A small self-supervised image encoder, trained from scratch: activation relu, trained on photos with spoken descriptions (Open Images, Localized Narratives).
Rows from block 14, named by matrix and row number. Each number is 128 + 32 x the weight over its row's rms, rounded and kept within 0 to 255. All counts start at 0. Numbers have three digits each. After the name is the row's rms in percent of the matrix's.
# c3: 3x3 conv (model.blocks.14.c3.weight, 144x144x3x3), inputs 36-47, a 3x3 kernel for each
c3.1 094:124115095111129101133152172096082133160107082096142095125148113123130094100096120104078130126113159133056070052056143129153124150117123123112083148132089130125136100190098035131132122131104174145149125122165104160075147134072169099169119226149147194111105137133098124119146107128142137091122163162153096117155115176157136149
c3.2 094:133098069100108115087086109162148129103127104129153108117111134095135131168131139157133109118100129121055078113128169121134160144122128144127140079137110103072113134156069201107214137140137132128104136148131153149136116124154139150160187116163132092118148127090134114123106140138105158138170185149101093083152137148177114112
c3.3 095:111102153099111146125141124132175160185153166125134125124112066096110116108057118144149116106137207115100138126116162147148126125153124164136119170128169117171197168115143074104195142150102144133159140189173100099113209151126151156255129223157133132105106132143142114121218090097227099126141176144128074131141126145121179153
c3.4 103:109133156109166155104129120144095127111122131185108138093142105170096112152118132117145121145132127152146126157162162137139178144182147100130065127140117134138090145117162157143097110168185120092102150121106131117103111085109086118141113126102126143207162090104118138160124132118164140101136172127099128132152124131134064159
c3.5 099:141060170134130190124154072143124114163127105132114126101081122092118143125135158088125135091131126150121114111174101115104109146167105099156133126118139167173100149098124168099149168137136123125113165097097121130084136117091148097147116107087155133152143139182147161133110119097130084193148146119177122145132113171139105126
c3.6 103:119101120137151105121050102134149135101142162079094064108069107107134107126140135137115140192145165129149105109089176133140127108142158112196173151121207173131155141139102120094131137130150106089144123126076122132077081165114077107167125140107133162138118140130134118126138111104130179179154097088082150124141120082150104124
c3.7 098:129162131133098089197152133142115126137133076118156124086111120145137138143080120148124169149091140204110128102154153138131132141125109091099164119090083154142131108134195122092082133079117131161124159188127062118124175127136130133155132120100093119177130173131066122086150137134132123113120162085109115140178113119121088162
c3.8 095:105146122180127151116156181076128151148123116127151089165097139074130101126047115149106147149130115135127125113075128119146148127131168143109140076138091102028094173091159073112125092153144141082132087086147096128104167162175141105128071054129155157074181135112143133141120065073093095110129166079115119115131115147120148157
c3.9 100:093111159106140122086055125132113103152075124075134119119183114105121148132108115160153181115109175143173173121121183117138172107139165105156145139160119137171136153106145102112126148201116096146107137128133081106102140144160137147133105085066137090093141124126088106119124104127138168139103138115132152135156133211128142169
c3.10 098:171153145122150076114127116092134158195130105127117135117122083104150113159130069112128180131114099104095044145103181088144122151082144156156089146112155098120139140158129153127155143136122062108113163125177135119114188160107159126137079151169133091159137135138140187149174124106073143045148089077125138116163146150120119145
c3.11 103:116105108131166072157171139154126160116172091110128080115145175125129153134152151102122123111147164124098120113074142125145135072098070151144151111126122078102146166109145096165086080137095163086120107107166125165174167168161135135141136163159128097166132105114113168141151109133135116130154107166136123131165150043125064121
c3.12 102:124088155135104117122119124126170143151137118120073175146142124111115151117131149151163117126120157143144139112172166177142130128128077140063150112094184125154114175149098106114172123166163142140098187118126113117151174158075064140131083110085113114123124124124098056094108107134120106147148171083178157110204134202108117145
c3.13 097:176169142097115129084121122124157137140110153159109098161168123196158179124158148125181150149105118124067138133129109139133105137120132134119143117131088104097116136165142181124124074135199107166086143150175043128107177156149121130132166121156179143139112142115074081096132043055092099154165159141127116086079148114120100139
c3.14 102:096095079102100146083092101147097104157157083134178050139096077170120080167130164090122122204137139165121136070129097145116106120114082120120096111121094082111149093068120093105123186116103145103135119113092123155158149102121100085099168100141143112122170189117077091092168115111117072169199112133087132116064073148149113140
c3.15 091:153113139137146101079112120140133155129120160135187096136068105116133129148118030133098163097137226149146128139108074073116158132128120151138139152151172096130199173106127095106124119142111154093111127118103139127156094144177149106150125095119134141127091099130132165115111122073140133166143044197176128141135114155159063175
c3.16 102:164145157098109106099103104162148130192145153165100151123141197157112186178220130121139138163136119109115140137105081130125113154122136087137137143129045138089152143052119114109109113112107071095132150107116142181110164150123144143114123054097128114108156119150127160164141132147134104086103122045099091135155110133105107127
c3.17 100:075143125153152126130131141164170177139102140146126144082130132091121099069134121082178132093137176097119108223181150151125153151174100168124194121132155134152123113052076044106127096132114159119102146124102122157088148199123127127152107127171130183169179109100135115119155153119106104085162147096136127185120098191129067140
c3.18 093:109102191084098098134116100125125110105119087125119113091146110141119125109105109136078177156151117132078115115112110170148095103163131127141133222132202147157118026145098163151191155104133112183144160180191084174150168199207151167172127183151125159126129166142079090118137193170103179075110116134076057095118136121150106189
c3.19 095:167162193174101147137124150149167104151097111167182130094139079102111121125130119086100092134097114175151141135119163094094141122149106139080108140119129132139111133179127053144150067108058146139139140122081160180153125176084117123137145142142111118141127116122085106130134162179158097186140174119154174129138154114083081070
c3.20 106:115100156113119171188085157146129155128129152135117118158142133067118186137101121134126174094084160137137100140135135129138172080147117088145098126135167150115135163114137183108053122131153137124120127104122150136138128132131155089170172128082128103109145125112152120129167164114109141142126109064142134089180132089167128082
c3.21 103:149082115153129117120146151219137092148135088132093114168110117138114104121066094100217095117173152134190169124154121105120142100114093113141177107128146087153117149174112149102162103149067089118104079120162162130192146155120143108137112130116152130085140094138140148192156110130104147091088068118159141109146136117139147093
c3.22 096:128222150228107199139130137151128131159162134092121162147113110111125080104092128122097124126137094168154164076154129135127122149104120091119092150104117135109137176156160176079109102199131140152150147155122121126128112135105139158087152105166098151132079126119134154106114136166151105104143200174098134065155154153124103162
c3.23 090:172189101138145152170111126115124152144144095104133083160111097140151213125194158124094137174088109126087122128136110125152140100115116175139102109149134107113231152154132098127117056077156193124189140148163087142113097160126130086088104095089089085111135111116154181183157099101119139164120098114080117154097129163104073108
c3.24 098:132107109147099158148117095140143179167134141069100083118183136092107105133120136112135117097132142107156128132164155155134204162136123156066173164151157118136151145104118055126194099177108100108144135103129142113163103134096134132160123157164148127177153126159177135185117125114107103177150110236115134145114145101127154090
c3.25 103:157147097134142148092118116111137143082139145073075094161121142106136145153118115126122120139135158122083131127100158140151093181218112130097102142112108149194177142136130073119079147174181146118112129130102164149158120135195184115162144114111174117125155129156186163208123126112115108172100193113149167137130134201155117111
c3.26 108:126180125128113130116102133135127172149104185133067144093089142109083155097050120153158101149133098101146102081172106085174118107085143129100075131111182087174107153119128121119156154109101170170103163151079142127166161103174144107128045092192155190134144138151116157133133067144139105144130093149097172128136131175118141145
c3.27 106:163119167116163142168092139150189151166091138118114115122143126137120119136128116156108138150122114098111143124140106078143108118147093118099106106148151088139213107119082174118103110134124127108159089156144090104101124153151149124135140160146130132124118106162155084131119105098160142138143166132102095113083139111159102102
c3.28 100:119139123100131145158125138131099144153103163140146155107113108119119076129151144114110130103134142145142153155138169165104122141108097108154097061098099131137125170193142113105078135114051105150177135134141181152112091121089145144131107137156085131101106106123151119091165141132163139138163081121135093127159136118121159074
c3.29 102:140118099091121171111077107172129180128177150090116105120150159140135131107074114070099174144146118155157156165089126196123146124154077161097067096130129151141145161081143115144125144104112087102105119130123152078113032073094090119196126128136128125143108122102143130080156168108091106181154183132094104142130112105128065098
c3.30 098:147149173178140148097094126111120161145136126168084116161073157097163117089076078114110122142128138202096111161104147152132145118145161106180128165176099135123115142102175134124119106113100166142159119132115116182070105139112125092104104133094126129055089145071081113137082122124135117114149147120114120105130103111135113106
c3.31 098:124135135112120123185163148143158114159107173187169169136138063161114057134135132116170068127119138136108137145116127091143125078110143142073153154161062159137137149108129158106179123168145101133125108129159184097146185102112135108074110141093104109097091159099111100129119122100128157091148134107122164104158110143147146140
c3.32 104:155053078129115119166102089092114138133117181155133153136126105113154125099147108086120112176129179126245181139145165134121128144106107141170102094115184148128099160162149113102143139132110128148136092153100124110133149093086135160108123157137109156143154133101107088122137119142138084080124117036128102104152099166123088134
c3.33 108:129147124095128142145116093130077065129118095113126104141167107144139129127076121092067127153119106153140184157094086136129080152110116140102146117112114128072112115144145096157153171077101107132062060085123174112139140123108147125118109127126089059104089153099132136102114122165087158192163149118097094137152140059161135141
c3.34 101:120120161118125161148140108134183167156140126161108153145124113115142161080154115151069149141136152091178135213190140117142170075122118139058081082137087073164104165145119092153142125117130141109084120125113063097130118103077137115129116143160137141157096122072104129140111149123093152138150157141158116116151126113083096077
c3.35 097:092104165067156127127106077166078085182149134168188153127141107134099068119185124145129163100137111111168136147140122130120130172158127146131113094120173089172146154090113082122080068113107120136090167150155160146165159126083106139157179157101163129149147097152134149131098099076137086151106127106062060148172128131131151096
c3.36 099:128183235152000216139200173110096169116124115119096113153138097113119144072160136171120154107131084138143157135124164091080126075140153144128147087139089177080120098112142131134103167150193132093065147138103105169114129168114145118114075120176129152105130145146105183132114174197118124159118121127129126134161129101073140093
c3.37 095:120152122145086189138160190154177162171000183140229128099125130135128144152112140141126140120136135129151161134116085106134128114201100124137139143135163129153109116109142140114132073088118143064127101136127135188101104177124131143128130134165127108114119125147131137170125183121152119192146173092145161116127145115096114092
c3.38 096:150167143110107183085210138125138084135155127133142129129194126175000248160255186114087121156120127164204156082163132128112132122201117169093077116122183122144105143151137110139096118087100145140152053142186106114113158121130078164109111113161172133102120135154085125101090158153170106047090101114107152123105089135154124164
c3.39 101:122073121117123152119143157106144131183095129144144166128134134118135071116148122092110102138005090176172105165140128120107151107145095144038118104122114044097106186152167137123126142138141092103150113099152105121129108164081110105174090131132104156065062108094147061085109133145135079108056020103139124125132111144109162171
c3.40 102:116083170097150105116096138110121131120163057126121180129172102132169144126136057191125121156152139102150154130173144160000238161146135059104109085146064118098093163126132155151115108073112119125141136132122089112137147129115116134105148181132111135169102138161139101139155145136117141149173135114135097133155139148159076141
c3.41 100:109097069112099142160094123135163131085146110100109087113104117093068102131088102123118073096158112136152098089168126164107142164162152172159171126000215103125211127135124084084125115122113127094141133112114113117154146105126156131113074091145162112187091142157131055147148141157089137138120088135101169113111158158125107143
c3.42 100:108119132159104125112205155080148117119132160228180152097050127130156098191126145142178156139115118136094117188096105131097129077122095157167145155098128102087056162220148091000147197226197066058124098119168107171206109161148129089126133149141099126123105182136145123126214141173120137121134109102124146133144140130140129123
c3.43 094:148176182116116160122114118107114071113151090149179140167096158174152197158149094131104098158149129134117082116113126103084116130094090123132136141167112185127085144097070120136109159129114138151163176000255132201188135123157129179170175154141089072113083117153115143118121135159096141093088118159123079104136123091103151141
c3.44 101:180125159090124097108120128104182097162123138156107120103159145116139107125106112151190199106145139132149137095119141108105103135097083111146144103139123115087126131152123141087085065117143114165174143100144085138053093185155145000222114115127179152083131113117078128111104105143142134052094056102075155131098122106118136107
c3.45 096:157082094125119143191127106114092105101162159098143145144110062133119090107102094099095086146129128150112128179145034105137124170148130104099068147126106187175157083050123134145124064143057120106135111148147101113067095133192143138144149164172154177150169000207167191224137138122177145158087185156192167190138104124108158116
c3.46 100:128095164076138114115168132138137129140122117106130180122086113130142131113149167185106110107111140137162154157169135127134143090112103135095112132127166122151102130096150135107163091139110138158100120136099085151149090120143176117081113147074118125125113116187149202222140145176149000149118210101126174146098110177098097110
c3.47 092:140127159089141111122104132133157134113111110111098124100122119147122125168139123132121099155126106146103154117110144153156115126173174080024107089125149196143139097141159092145170123157137143130176108134102112101082090135134124145115131116165178120142132140127129080157099164151114119147119217143126101125121000189132170187
c3.48 099:117115055098068095144146159091107178116116102146171080125166109142146075145132117104134114077153114098094095142115098111117094093127104182111169210144140126090127142159109101119120171179120121106133109130074184130161163170171139120091119133157122133190104116078124152124127118131156123087118095123148129169121149107140093090
c3.49 110:106081148115136135174178156147181146157078179172146111138129146113123135116149108140111125149145194161126143119186106116114117165146112135130059131111057162112126093158126125096089150115124133134129161117113111111120172129109112163150187131126139125131166107158191138183070126135115102104146100118100133131099164078071125138
c3.50 111:114159128110139134088126081119138137115112081096090134091140171063111103102073100081204158110152169132133093146166102147111091182170067137128101119129160126145087134118128098127093123106104138121145144130094159169111170109098151160133096171138200130201171056152138187199128106089117146083146096163112160139097142105114078176
c3.51 106:125225150216073197131196178102150129104133090106094111129102111156116128116078100102107128097144141105143167129101137137146076175128127125113121148147107187081156135110121146118145160113141120123115136129145122159110181136146126126123127092121115111096132130124105084116129090139129089113164178117094115105155096111150142127
c3.52 097:108145126122134168113106089105163147120127108160119153116123155151123134143126175129101207161109170110180119151166146162099181140101107162125106169099148152202114131112121117126087118131148163102077137135108150156115142135137086161093117090181136079106164148130160115105167119170121146159048119205139087109143095109117138151
c3.53 096:078118186085101130083130115118174137161171105117098120121113109187110182049121108127099112136127092193150122078089107126132148170167087163153169150103090090059064142099096170183137122178171109137102109123185129126108134124141108146098078080102131172138147138114138104093143100125136119115116145139160088112107139107089087128
c3.54 102:133119088086114138105114163129178144162140194141147120114125183102165137107172155124105148083138124178112151109112136142122194101179191180047091200084070135175072122132139099149157135119106121203168140124129122116070071195146115179151108148131102167086132173131109143168110114108157137163163163173129156099107137149159070126
c3.55 098:081164130145108123118091061146152143126132152178075127174145107131087158106063121117133100153140184170200141119105098063105090130094117147138135133150195089165135166106178135094114114162163147161120151162131093135162128117130127117114108109103079085110126090060107149157119136132114109114086106109107132139118103085135117140
c3.56 107:149117053119098083126158127093104120102157134166132176095108059092120144076119169097138112118142131121138152149139150115097090131143095125147130092089122119166099178122110062074128087151102082145150141135148118092157138093049112120115165178161162164140152140185155122088147158075111143115116114081117167175131148164102132149
c3.57 104:178107056065118117061075117097136109138153120145125102101119130103116107109116133120153148100114154140152155155212164124131151132092170162175135203077140117219176131107149101199130095107129148169112145113137113090116149095062164088103115114044101120115164120150150123147205145192124119154126107064090133154134128158151112142
c3.58 098:146127147139117066111100113142117134120097080126066105137165143125137112083120084104103090121108078112184161175166130134126117144133153106122091109130124166130112141177164185142127134132124138157093155128121164133130173110101132092129107158163114093124119094101162149161155144100059131104122168100125132141154114119140130104
c3.59 104:164115127150120049123139190153111109152129157153129123138135112054112078126133103124152136124127121182129151168169155146122100122118053093161117141126139104161145092120130097125127162111081115091078119130126127111122125139167131144129130151103111147125071118111084071104052051075089106117112127074137147138165080139116120080
c3.60 107:112139151113126151198117138113126061174117136138133099104104132131151152106206140131136127104126132117136135080157164118073141185100050178122139151071171139191122181128134112144160113153142160134113110154151139160086132173098127112148102115128139113093100130124116109130138084121070131133136208139120119082098130126105088142
c3.61 102:095113120103123138080117163094113138161140134138148099105123190141122144122115085146137116115131096181123143115150138139151139116116132150123153115104105120099177178137153184167175029046119104090136115120121066140155134120189085129123157111079075083083131108091082097122126161158135139133168151126089158105123121107102100173
c3.62 101:131137161156139075092101030049159153125104087126140100157148138122174129106112146061121155055128169111208106112135174155156133113131121130124107145073145131162151139103112084113129184130112082138144099112143110125071182132138146120118125133167132129089099127124205190115126176148193115139156092110074177117111153166124163166
c3.63 097:111134120116072135157120154218134106144122177122190136107120108132164182127148151149158127162137116151103160129097169195127112103127197058140136134099106150117135095120106137133121127122124090108138095131094150138100144157131113134168110098101123156097160132146149092113092143127138135182150169178131084091145109161178194159
c3.64 099:122123127140128061094110119094099126175157129097120157143168144110097095099170118139105083191165164115106158121096057133092107113119097122182179132141089174096184118053112072126127091083083179153110118110143138125103134129140125164141115079103130184132109095168070102142127149143112146092160103114148146137139123184131091115
c3.65 101:177131131137131176104152154124149161139139089119120095144111169092099141066068114111183097133145194154240165083109142091125053099159091138186154156123131114135139110150084084141152124094145112121146124164104133151149154131105170142079118111081132128101122149145117140156122094124110159096063153088139140070101160143106116152
c3.66 096:108114165131137182147140128094146069158144095119052102157176127198119122106156148160151093185116113160117123101120078082093066112099107124059098062100113110155138153155148087089197142145160171123136106160121143141146132175132134139131115128116114104142163123108128147182127185151165151147123154156128139068183091151140087137
c3.67 098:174138130147108137094111072146099112125141149178207177167177130164129122100090109129134118142122092181110183136123127102114171106111141131103132095095098110083173127159202168140142199114111112106134138148114127116105117173104149125113200151105115081129123142092041123111081081105131144134093117187165141143161123089105113068
c3.68 097:125119150086111066139136094131109130142168105096117099106148144118139151166179169105159146123133106124101072132124066150143070127135120107027143098099132133104103088075045104143099122096120132136120139170151143107141139114086138132110110110063145131105147150133120162141138130121065166147159118123173124099141123113101176137
c3.69 092:135111108145086135138135138216124161119099050121148087089083140121114131147122166125089057144120144121153150086099143091080168105107068171143138097138104119066069185165107142139129125086099170133114087123128084088104144131088148145133175161169175092119171109153102191107089228115171132117148091178121147054135152174108117137
c3.70 105:145133174119143114180094133135130116135168083148180136123144134112176121167136127129124140138158203110145131053080135119133137082127057132074111113094157152120144147121127127142156128103090084159126150145137155125216174154113105123143164110120112115105126174116165097125116116127180158134144172156081159132118126112100114118
c3.71 103:140124157106138183130075100152144103150091156145166129111100108146128105112089096137132170111161116120137133153163171121147151101112101138156121164114087135180205144090084198128139053107168170132101125149167155112122178168120187138177152133081123121148121150140156161142131127084110152176092148157090092136180102109094101168
c3.72 097:144127127121116141166176165108095097132157121125131163130146131106135137164135170114074096132151161200156141100122132124151119087173147141161181165111143175173133108131089092108126151099108039139100142124094150164165095164118124132113115155138141114134113131118138109097171101101091125136044083134149085088128110116128112182
c3.73 101:126152142128080140134051080128177155131120115089174136151112145153148088127140113154152067138159097104156090107126117158139176108152174122114131149147194163157151088123133142115129121141173107108102133118139107129130156191101144121156156151110095093092154151102116106146150071124158090098121132074114133075077106123090076111
c3.74 101:126134165163094167103145131146146118160119106090114078130100144120090132126085111079102092111109157154133160138143199167128171184139156115155111144144121179198138061100077171153124104156132085074155106145098104122179151165129133136138124144047130111116111130117109113084132122166153137215130188150117143140109124121104047112
c3.75 108:138143131177114101084080085102110151109144135131093089113097200066139104071149053129139140122129078149124111190115101138126078135184119164080109081133188110169189110110150109175129127114138110153154152136148143161194189115170131158073124110120161152130152088137162113156146147178054141146115185144029091111137089190121112125
c3.76 104:153110186145140120120123109098118111160118144145140109137214166124137177146113067139125137149117132182131107150165107140134093145082184145146130150093123129162095197174152165120161086128092132164130166137103140129139129153112135137116108132182117115117101108125130134148080200111163106156080120112111062087090099154186149125
c3.77 107:097117123089116125127157106120114097122164139158119147118121168130133098125155086135155097115170079152149145197234212173134220096137093084114126141153086121102072169104173134104119083112119094124115140089112135182135110164133115110183083161125121142131133165124086088118137144129116137108119163155121117116054123165164148150
c3.78 093:149146087181139161130187128117107114092120104114136140153138110160120100123078141141102135165163183159151133142088077155099114088111107119114117182149099198167189138133165066122224144133167111129164157144098157166142109109118132140213103137155143126185167089148148134156173162112121109097153102123121137150078162088151122128
c3.79 102:141119190146101127132159133123142108172094135132139156146166135153104086094051122098061168118130182140179112085114168107125144152146138160162135088089100128135148165208148170149179112189156080182117170142092119050066093167156100142105071155124103166105143111120073086097075051073162126114163153159105081085133114130154154082
c3.80 102:134154085147145124178148148131131129081147091131145082133152146117119142119131102113119122130131150130092136121119133145128154142131095174166163179121130159159121092168121180153178229149118142119110159128139121087163121081081117133117110077155099175121127186165145166127165110213175111103148129110113093165113161161173169141
c3.81 097:120105117127122073156121130138119144160179135130140119148091113136137146143137174158167102169109128116125110184126165087129148164110141116113141165139105180052087122132138128107109083145135081133144094150158093127125174155090144121099081112074107069087160131144137133150113136088174124136241255165111119104162123168147153198
c3.82 100:154089120141133148110142165182143148122146178037157137132147129103123102139128102156220216147138185091149135141153172100117155126141110082054115157139090123161118154120186093103123137088082146145134131115114125133129069122069090122172135146137124107190152158146081133210091127133145166159153166153157150200168115130157135134
c3.83 102:105102093116132098141117162115139091151108094091153101140111149138122129107172131116130142149172104139198112122070167178129076138103145096098095095148074105104091124170085199146072115142135104178134152128144139095090157094170084135111112167136130118107119137111106131092122116084159094108116112065195171119128144172120062097
c3.84 095:123129179055083175122119105180165127105154156158098122165134162143147102092098082199129145123104085123109088122148176177110154123128140182081105145093147153138123094108199115140138056108085134165145087107149108140114136094152099143148161135110158116115107101111153136144099179142120135121106108140130143160121142150101115096
c3.85 103:161174167131108147127121090133113151052096071068095033136132111100104147144133157123185163134164135154181099126164112089129084149144159144091075092064150075080099126151114119103101136152196095138069148131072127134159178156165099127121121127183149117134200150061151124155163144115128135083134116134136173138128131179095144129
c3.86 106:178154159141154100080135058126151156169147098064068135106135157123163131112095096161103118131114097074101107130132121140124118119110166130121136139141136132155162097073113170101150105116105192178163073118132065139089146094158104141134130157171113143152094126165122059097127144133116092096158099117157129118118098176131178196
c3.87 097:136165155135108147152138091131083051111163128107142163130139061103167138171131161116115156088137101091132161102186162189129149155107099128106054186129162158155033123105116217128110119120160136168154118155109112045099181147155157128127126131102071101116079120128173129154130128143146111143100106079110100147118099101115086121
c3.88 098:156156173134150197166222079114171121143176104101116091134122139126125104158097125144138106134116092178172128111100135072123150178154132125130094122127107150148094174113095078146133072098101124156091049140069126072145130097127083179171156147082165107133106149125162147106128132089107153112096100134147171096159112075096102118
c3.89 099:114133176167132164176136144115124147082135129119153124138151113148126162047134093138140119090125116124152120174077113087128065078096085125146158230110153174192168116127084198137133141147159149105114114125117076122099076094123166144067053082099185156137144116107110098111131092087163093076141146109137118156112132151124153099
c3.90 090:111143125087140128094104168139095121138136110102114134127143141079163141126168166132167212136175132105156112086156101139151140171143066139080126133109073128170103108144137124118089124099052105134125118115139114106121163138111142110121078135111130144130152144126148141193126103144080153092111076132127132159182090116154066117
c3.91 103:173115114139136147123122134171199138152112077101149134155093118152132147159188094119156206093146231134136178109119206152088183082136125132127093119112143103106155105132117121116105121094093148113113185135173121123092130103092140137089113154132102133125162180128140156193172141151140119102130112080104171147126173137197164183
c3.92 099:100132092139109134119138195077108139140090113118120083152100146122084102132168089120123154160182170190182153137133127143133095105106049157083122197149168104087085114097097144131104115147148146076106115104091115096091110106120112098124161111066109131146138138149098154136108087100104098107098105111138187162055147115131147124
c3.93 102:132106036089113102118130138104138135106091139129147139117117132144166189120096140122101111153187157154211149143143163132140112139159146145103189097136116118146098162109182099134145113192127078085146131107106114103125127129120095134115103151081111154190108105147174112151175145181153137137122114139077114157112127114098121136
c3.94 106:167107122133111166073081072069145133168102097115171119096114119130152150139122203109044123129144136145120139182128114128139133130111119139152106198170111089163090125132173156138090106150131168082156093092107119118173187122118172125172166135113071118107095120157100129143109192175156134221140132204083119099098101152096133138
c3.95 112:118133107116155141103068102162122126159119164178131134136087135127109154134139148135103089130133100144159120148148119085106155074107117111134124143115157122134115114168109129128134153102126148125157123096102164185166156155147144149100136106142139119110113135109116129146126167110157145115193090111079165099124128130106062086
c3.96 107:122069099099150103137147177152177140129158117078072099140089150113164191114180126166138110086124112147137103146145121156132149185170199179146104102110126133137073101140110117131080126129110148122149089117114156188149104181122151093114107173184124165131101171042138149112137192108075157189134081117075172086103158191138084170
c3.97 097:120063140139118122117124101113178103113139139180157155147142162121120139117178154097164157134144191083191171153139128045140126113157122157178151128141162126111181115088146139154094083058109109136128136108143152117130157135093107151176157170094137099108193103131187164178171140145168121163153150052151161198182149157102074101
c3.98 111:111165126103141140157074150180175104163145121148115158124110073143140093166087100072118105125153088142130116126116093129117078086120119183138162170124175120142143091197158145111119091074091107092149127107167133116176124143148169124115161116069133122102121134112115166126154117128129122133148118093091150150109150170158146152
c3.99 100:208081149102121129107144138143152093080131201128143083081121143159136164158149120138136153154132149158134109115037092136103102148104143129085074216148119124158085186104120073165134129113110111114133090137141091120079107140139068136136098151163181073087147109136184140179135102127157117166167129134123150140150125122135144146
c3.100 093:173103149138119141088149109148136089123151096179105156133168091105133116084120143133118124176111085159105092111075131112130097066126122153144154125097145144114109091122099117133101124153060158188137147135096103112087163180132178167157097136175063109169120130090158138150111179109124110097067167101160099167133138141163136129
c3.101 099:162124124132119124144219101118084170140102094108139130129162150117147073131097117122146157146101112097115120085137153134133158152140139153128095060153112076066132164116104092167122100108162119108091102134124141079128167145112038128097095127083111148123143146113070067103107109122161104119136098130165121098152115161111069136
c3.102 095:112157161119113145168142215125122127186129157189141130105090055114154147171193110140133106128152093151090145171179134099136163091107178090156145075141097101117159154106103191119108186122114081096094110140079104120096122155101107161128158168182148124101105143126090116071116176099168092129111135064117113109120111121068076127
c3.103 094:137171134143064134116139175119176158210173171080205146085111109128135145128137096155074149070132115130120136129162147130122159177123124146133093109090169185154080172156181122142100111116111104185070167164111120170120141149172154125173132134074151109164126159171102133138106064121145141090131079125077116121107119082140105154
c3.104 099:124158163153100097097161091122159129107151056098050103109182122183132210120120080100100178115055126127131175080111122109131105148094144156097146124130071124124098134115153201135136093117127165147134154118099103158132075111119124132124183143109118158137121128120091120113102057056094162140132142123156159068083140103150154179
c3.105 104:123146146207078134190121138112156123144144135147155115165114105123105086166177080138067089096144138129147142173140175129158121145159139143154135119100121066107180144145201125122154090147091125167071147135076181116144130099122177141070131184150116146076102124174087123150163144198087146160161165097113156184121126193118124142
c3.106 108:160130129132141155128152105130064107126116058103132159126129131125144131116126094164167102164104112136102134144091127139142140122122091092148061115080114136144112125124134079161167106145154129121162128128100113117109133134118118121155126122110124135121119135083134118114188107183109118135103155106122145097128110115094122089
c3.107 109:139151133107148133143079108146121120152128120129146112086087129124125156171111097106145118112131156124134171085171098132133210138076093114145138176110065154139122109056104098139185120184164149173108126125106125096104141111102142170129117143169099124132111115158101119093151155125085137149129142165138108109101133130126155083
c3.108 097:105110082108126129150088129144159101127141110103138127167079097142086107134087097187166102136155159107171152115116137122112135151144153092092087103140134204101144207166149100133182134117080191165137120129109145152102161156128135103077082156103088113145138112119120107117116162088152118124135158157099137128132165124124136185
c3.109 101:091056058112085119168138168121162152131144129142167117157124088130171158152172174162129143071091189105142188124136106131149145123108115127107120121155206172148147118124113122109199183190120139151135141090140100102099099107150115120063095150138095120147133151125135147079066124101155135064131110157105138178119094136093144149
c3.110 099:108156182147119170079131085122190169099147114068101084121125129113140116138150141134154131072128143132098108216154114129150106181181160126080108104132174162118125113110119118139146182154126118163132121151132146150188101119162090091146172155169134139141118143134146075162067119115103137172093118117123125153125119113157196149
c3.111 098:171137169182128091117110149075109191139129101133127158071047077134134098145155111112150147088150109153043088149150108105127112133183202167161086142111175159112122124085125106137101142136119127112091114150114096095122160127131128110126113043121143098122094135124139150165197117157184057169101167157105116129113132133121107130
c3.112 102:123116109112109135194153135149121129109134101195142161142135094156113144118112104174083155133117075180124104132137099133144081101136118089103092107108108109148174159082166102118159168098101163130156149099154080150139101130133159142097092073147097096116101134105101131091125052132129092141083103102119166175074107157096109156
c3.113 099:054129139103149169169116157125093129057132159089092135145097137139129143077135151174076108083111120157103128141114142107136133148148116120152152127114119141094121139102108079150122088117106111153153151124158143112073111138182125100120159107081086114084176135119150095159128147189073095161117168145118099109097144168072114167
c3.114 095:081112123171091101177185144152085148127125123130147119112075103128131131140142103116172139137153114130084090164100205141143157145153165172130171162114105098161169103090110119096108134078062098140164134107128117079112113166139118175148105106138096096124089113138092112138208160164175110148083171149072154139202123156167078065
c3.115 098:127150108153135157128108136150092122139130172131112181148110083149125166110128101153094088107094145177118188160127149137120166102139154146098087110063129088162196141120141093125106101095105104142101193091094102114129090136143121095101149120156113068148148131120102120084179196158101140122120092055084130193153161199127081100
c3.116 103:133104120143110141110141114164135156161135162096124102147110096150141161106128108103120129097115137120154171167176116164131158091107136083128126133145101170114094112068099148097094103096029130196136118149158125056105101085099189138179111176093094129151099097116158128131161148169154147092093077068072148151128157113095150144
c3.117 097:117037133117131133082130127106134156213110116123088088130136086111089107158062106066131170085150125138133125061137144138172132160126163135130175152113146130236180209076069149125130071099126122090128151128114130143155111125130067143121141110158129153153117148167103083113158137172171124053165126075062064141119102089106101110
c3.118 111:149082172160133131094128098161123134128110080137109117114198120143156180127110080121133175096095127136154129113145142096104163108124106170100173106112192089166110087094139119152092120153110139139114128141160193116134113099132139134122132118122104172151137144146078129124116108122094108110198122165098115136163117151172105114
c3.119 090:133114136097124136095144058159079098112124138123174098176132159153147112123094111136143108127170132101152177077145074160158119102121120102086148093134109153098105122120149152151145112116145136191125191144127152093148047137085079127100127147061176118132129103114137147128083032178095142051141109114130134071162163153140137196
c3.120 095:116151143112129131171163171075148140113106065162095096154135148183142148164161162123141147135161144065160138174164114151119110111170123124093112154076145156107102141127151111101089137145114088112142097147106110142135098148039121110163083179138098118103098112140147172125145157166097128101166199145113089108144139116111128142
c3.121 095:169150156150155128101072090146157109132119141053046073094048053098141062129128154129170156114105134059142125114109120181110159126149071103132165081149155146213170140135138160144167156153137090135187102086094101176176091145131094162139084123153076114089109148210136166146179151112158089157207229189112097118146156098120127114
c3.122 095:163134085134108094150104157161144138149107116190094106149099135124178133102145108098103084124110144163132101100126064139136128131232126135089118123137106092152156062112136176147106084125138160096099141108135086133133105095115175107174172106144110139134090126148126127101157090087173093107101148115073156129106126125094141156
c3.123 104:155102074115137123089154073147112173090136129082080086137123117158159122103142123147130146120133101125147130127135147182128130144140193124172130117136110128110080088081134200120097152090126148131124093152139071080099124096129066135154143105042103133073133131161142164159139188104154136186067122056138140097098092147127091144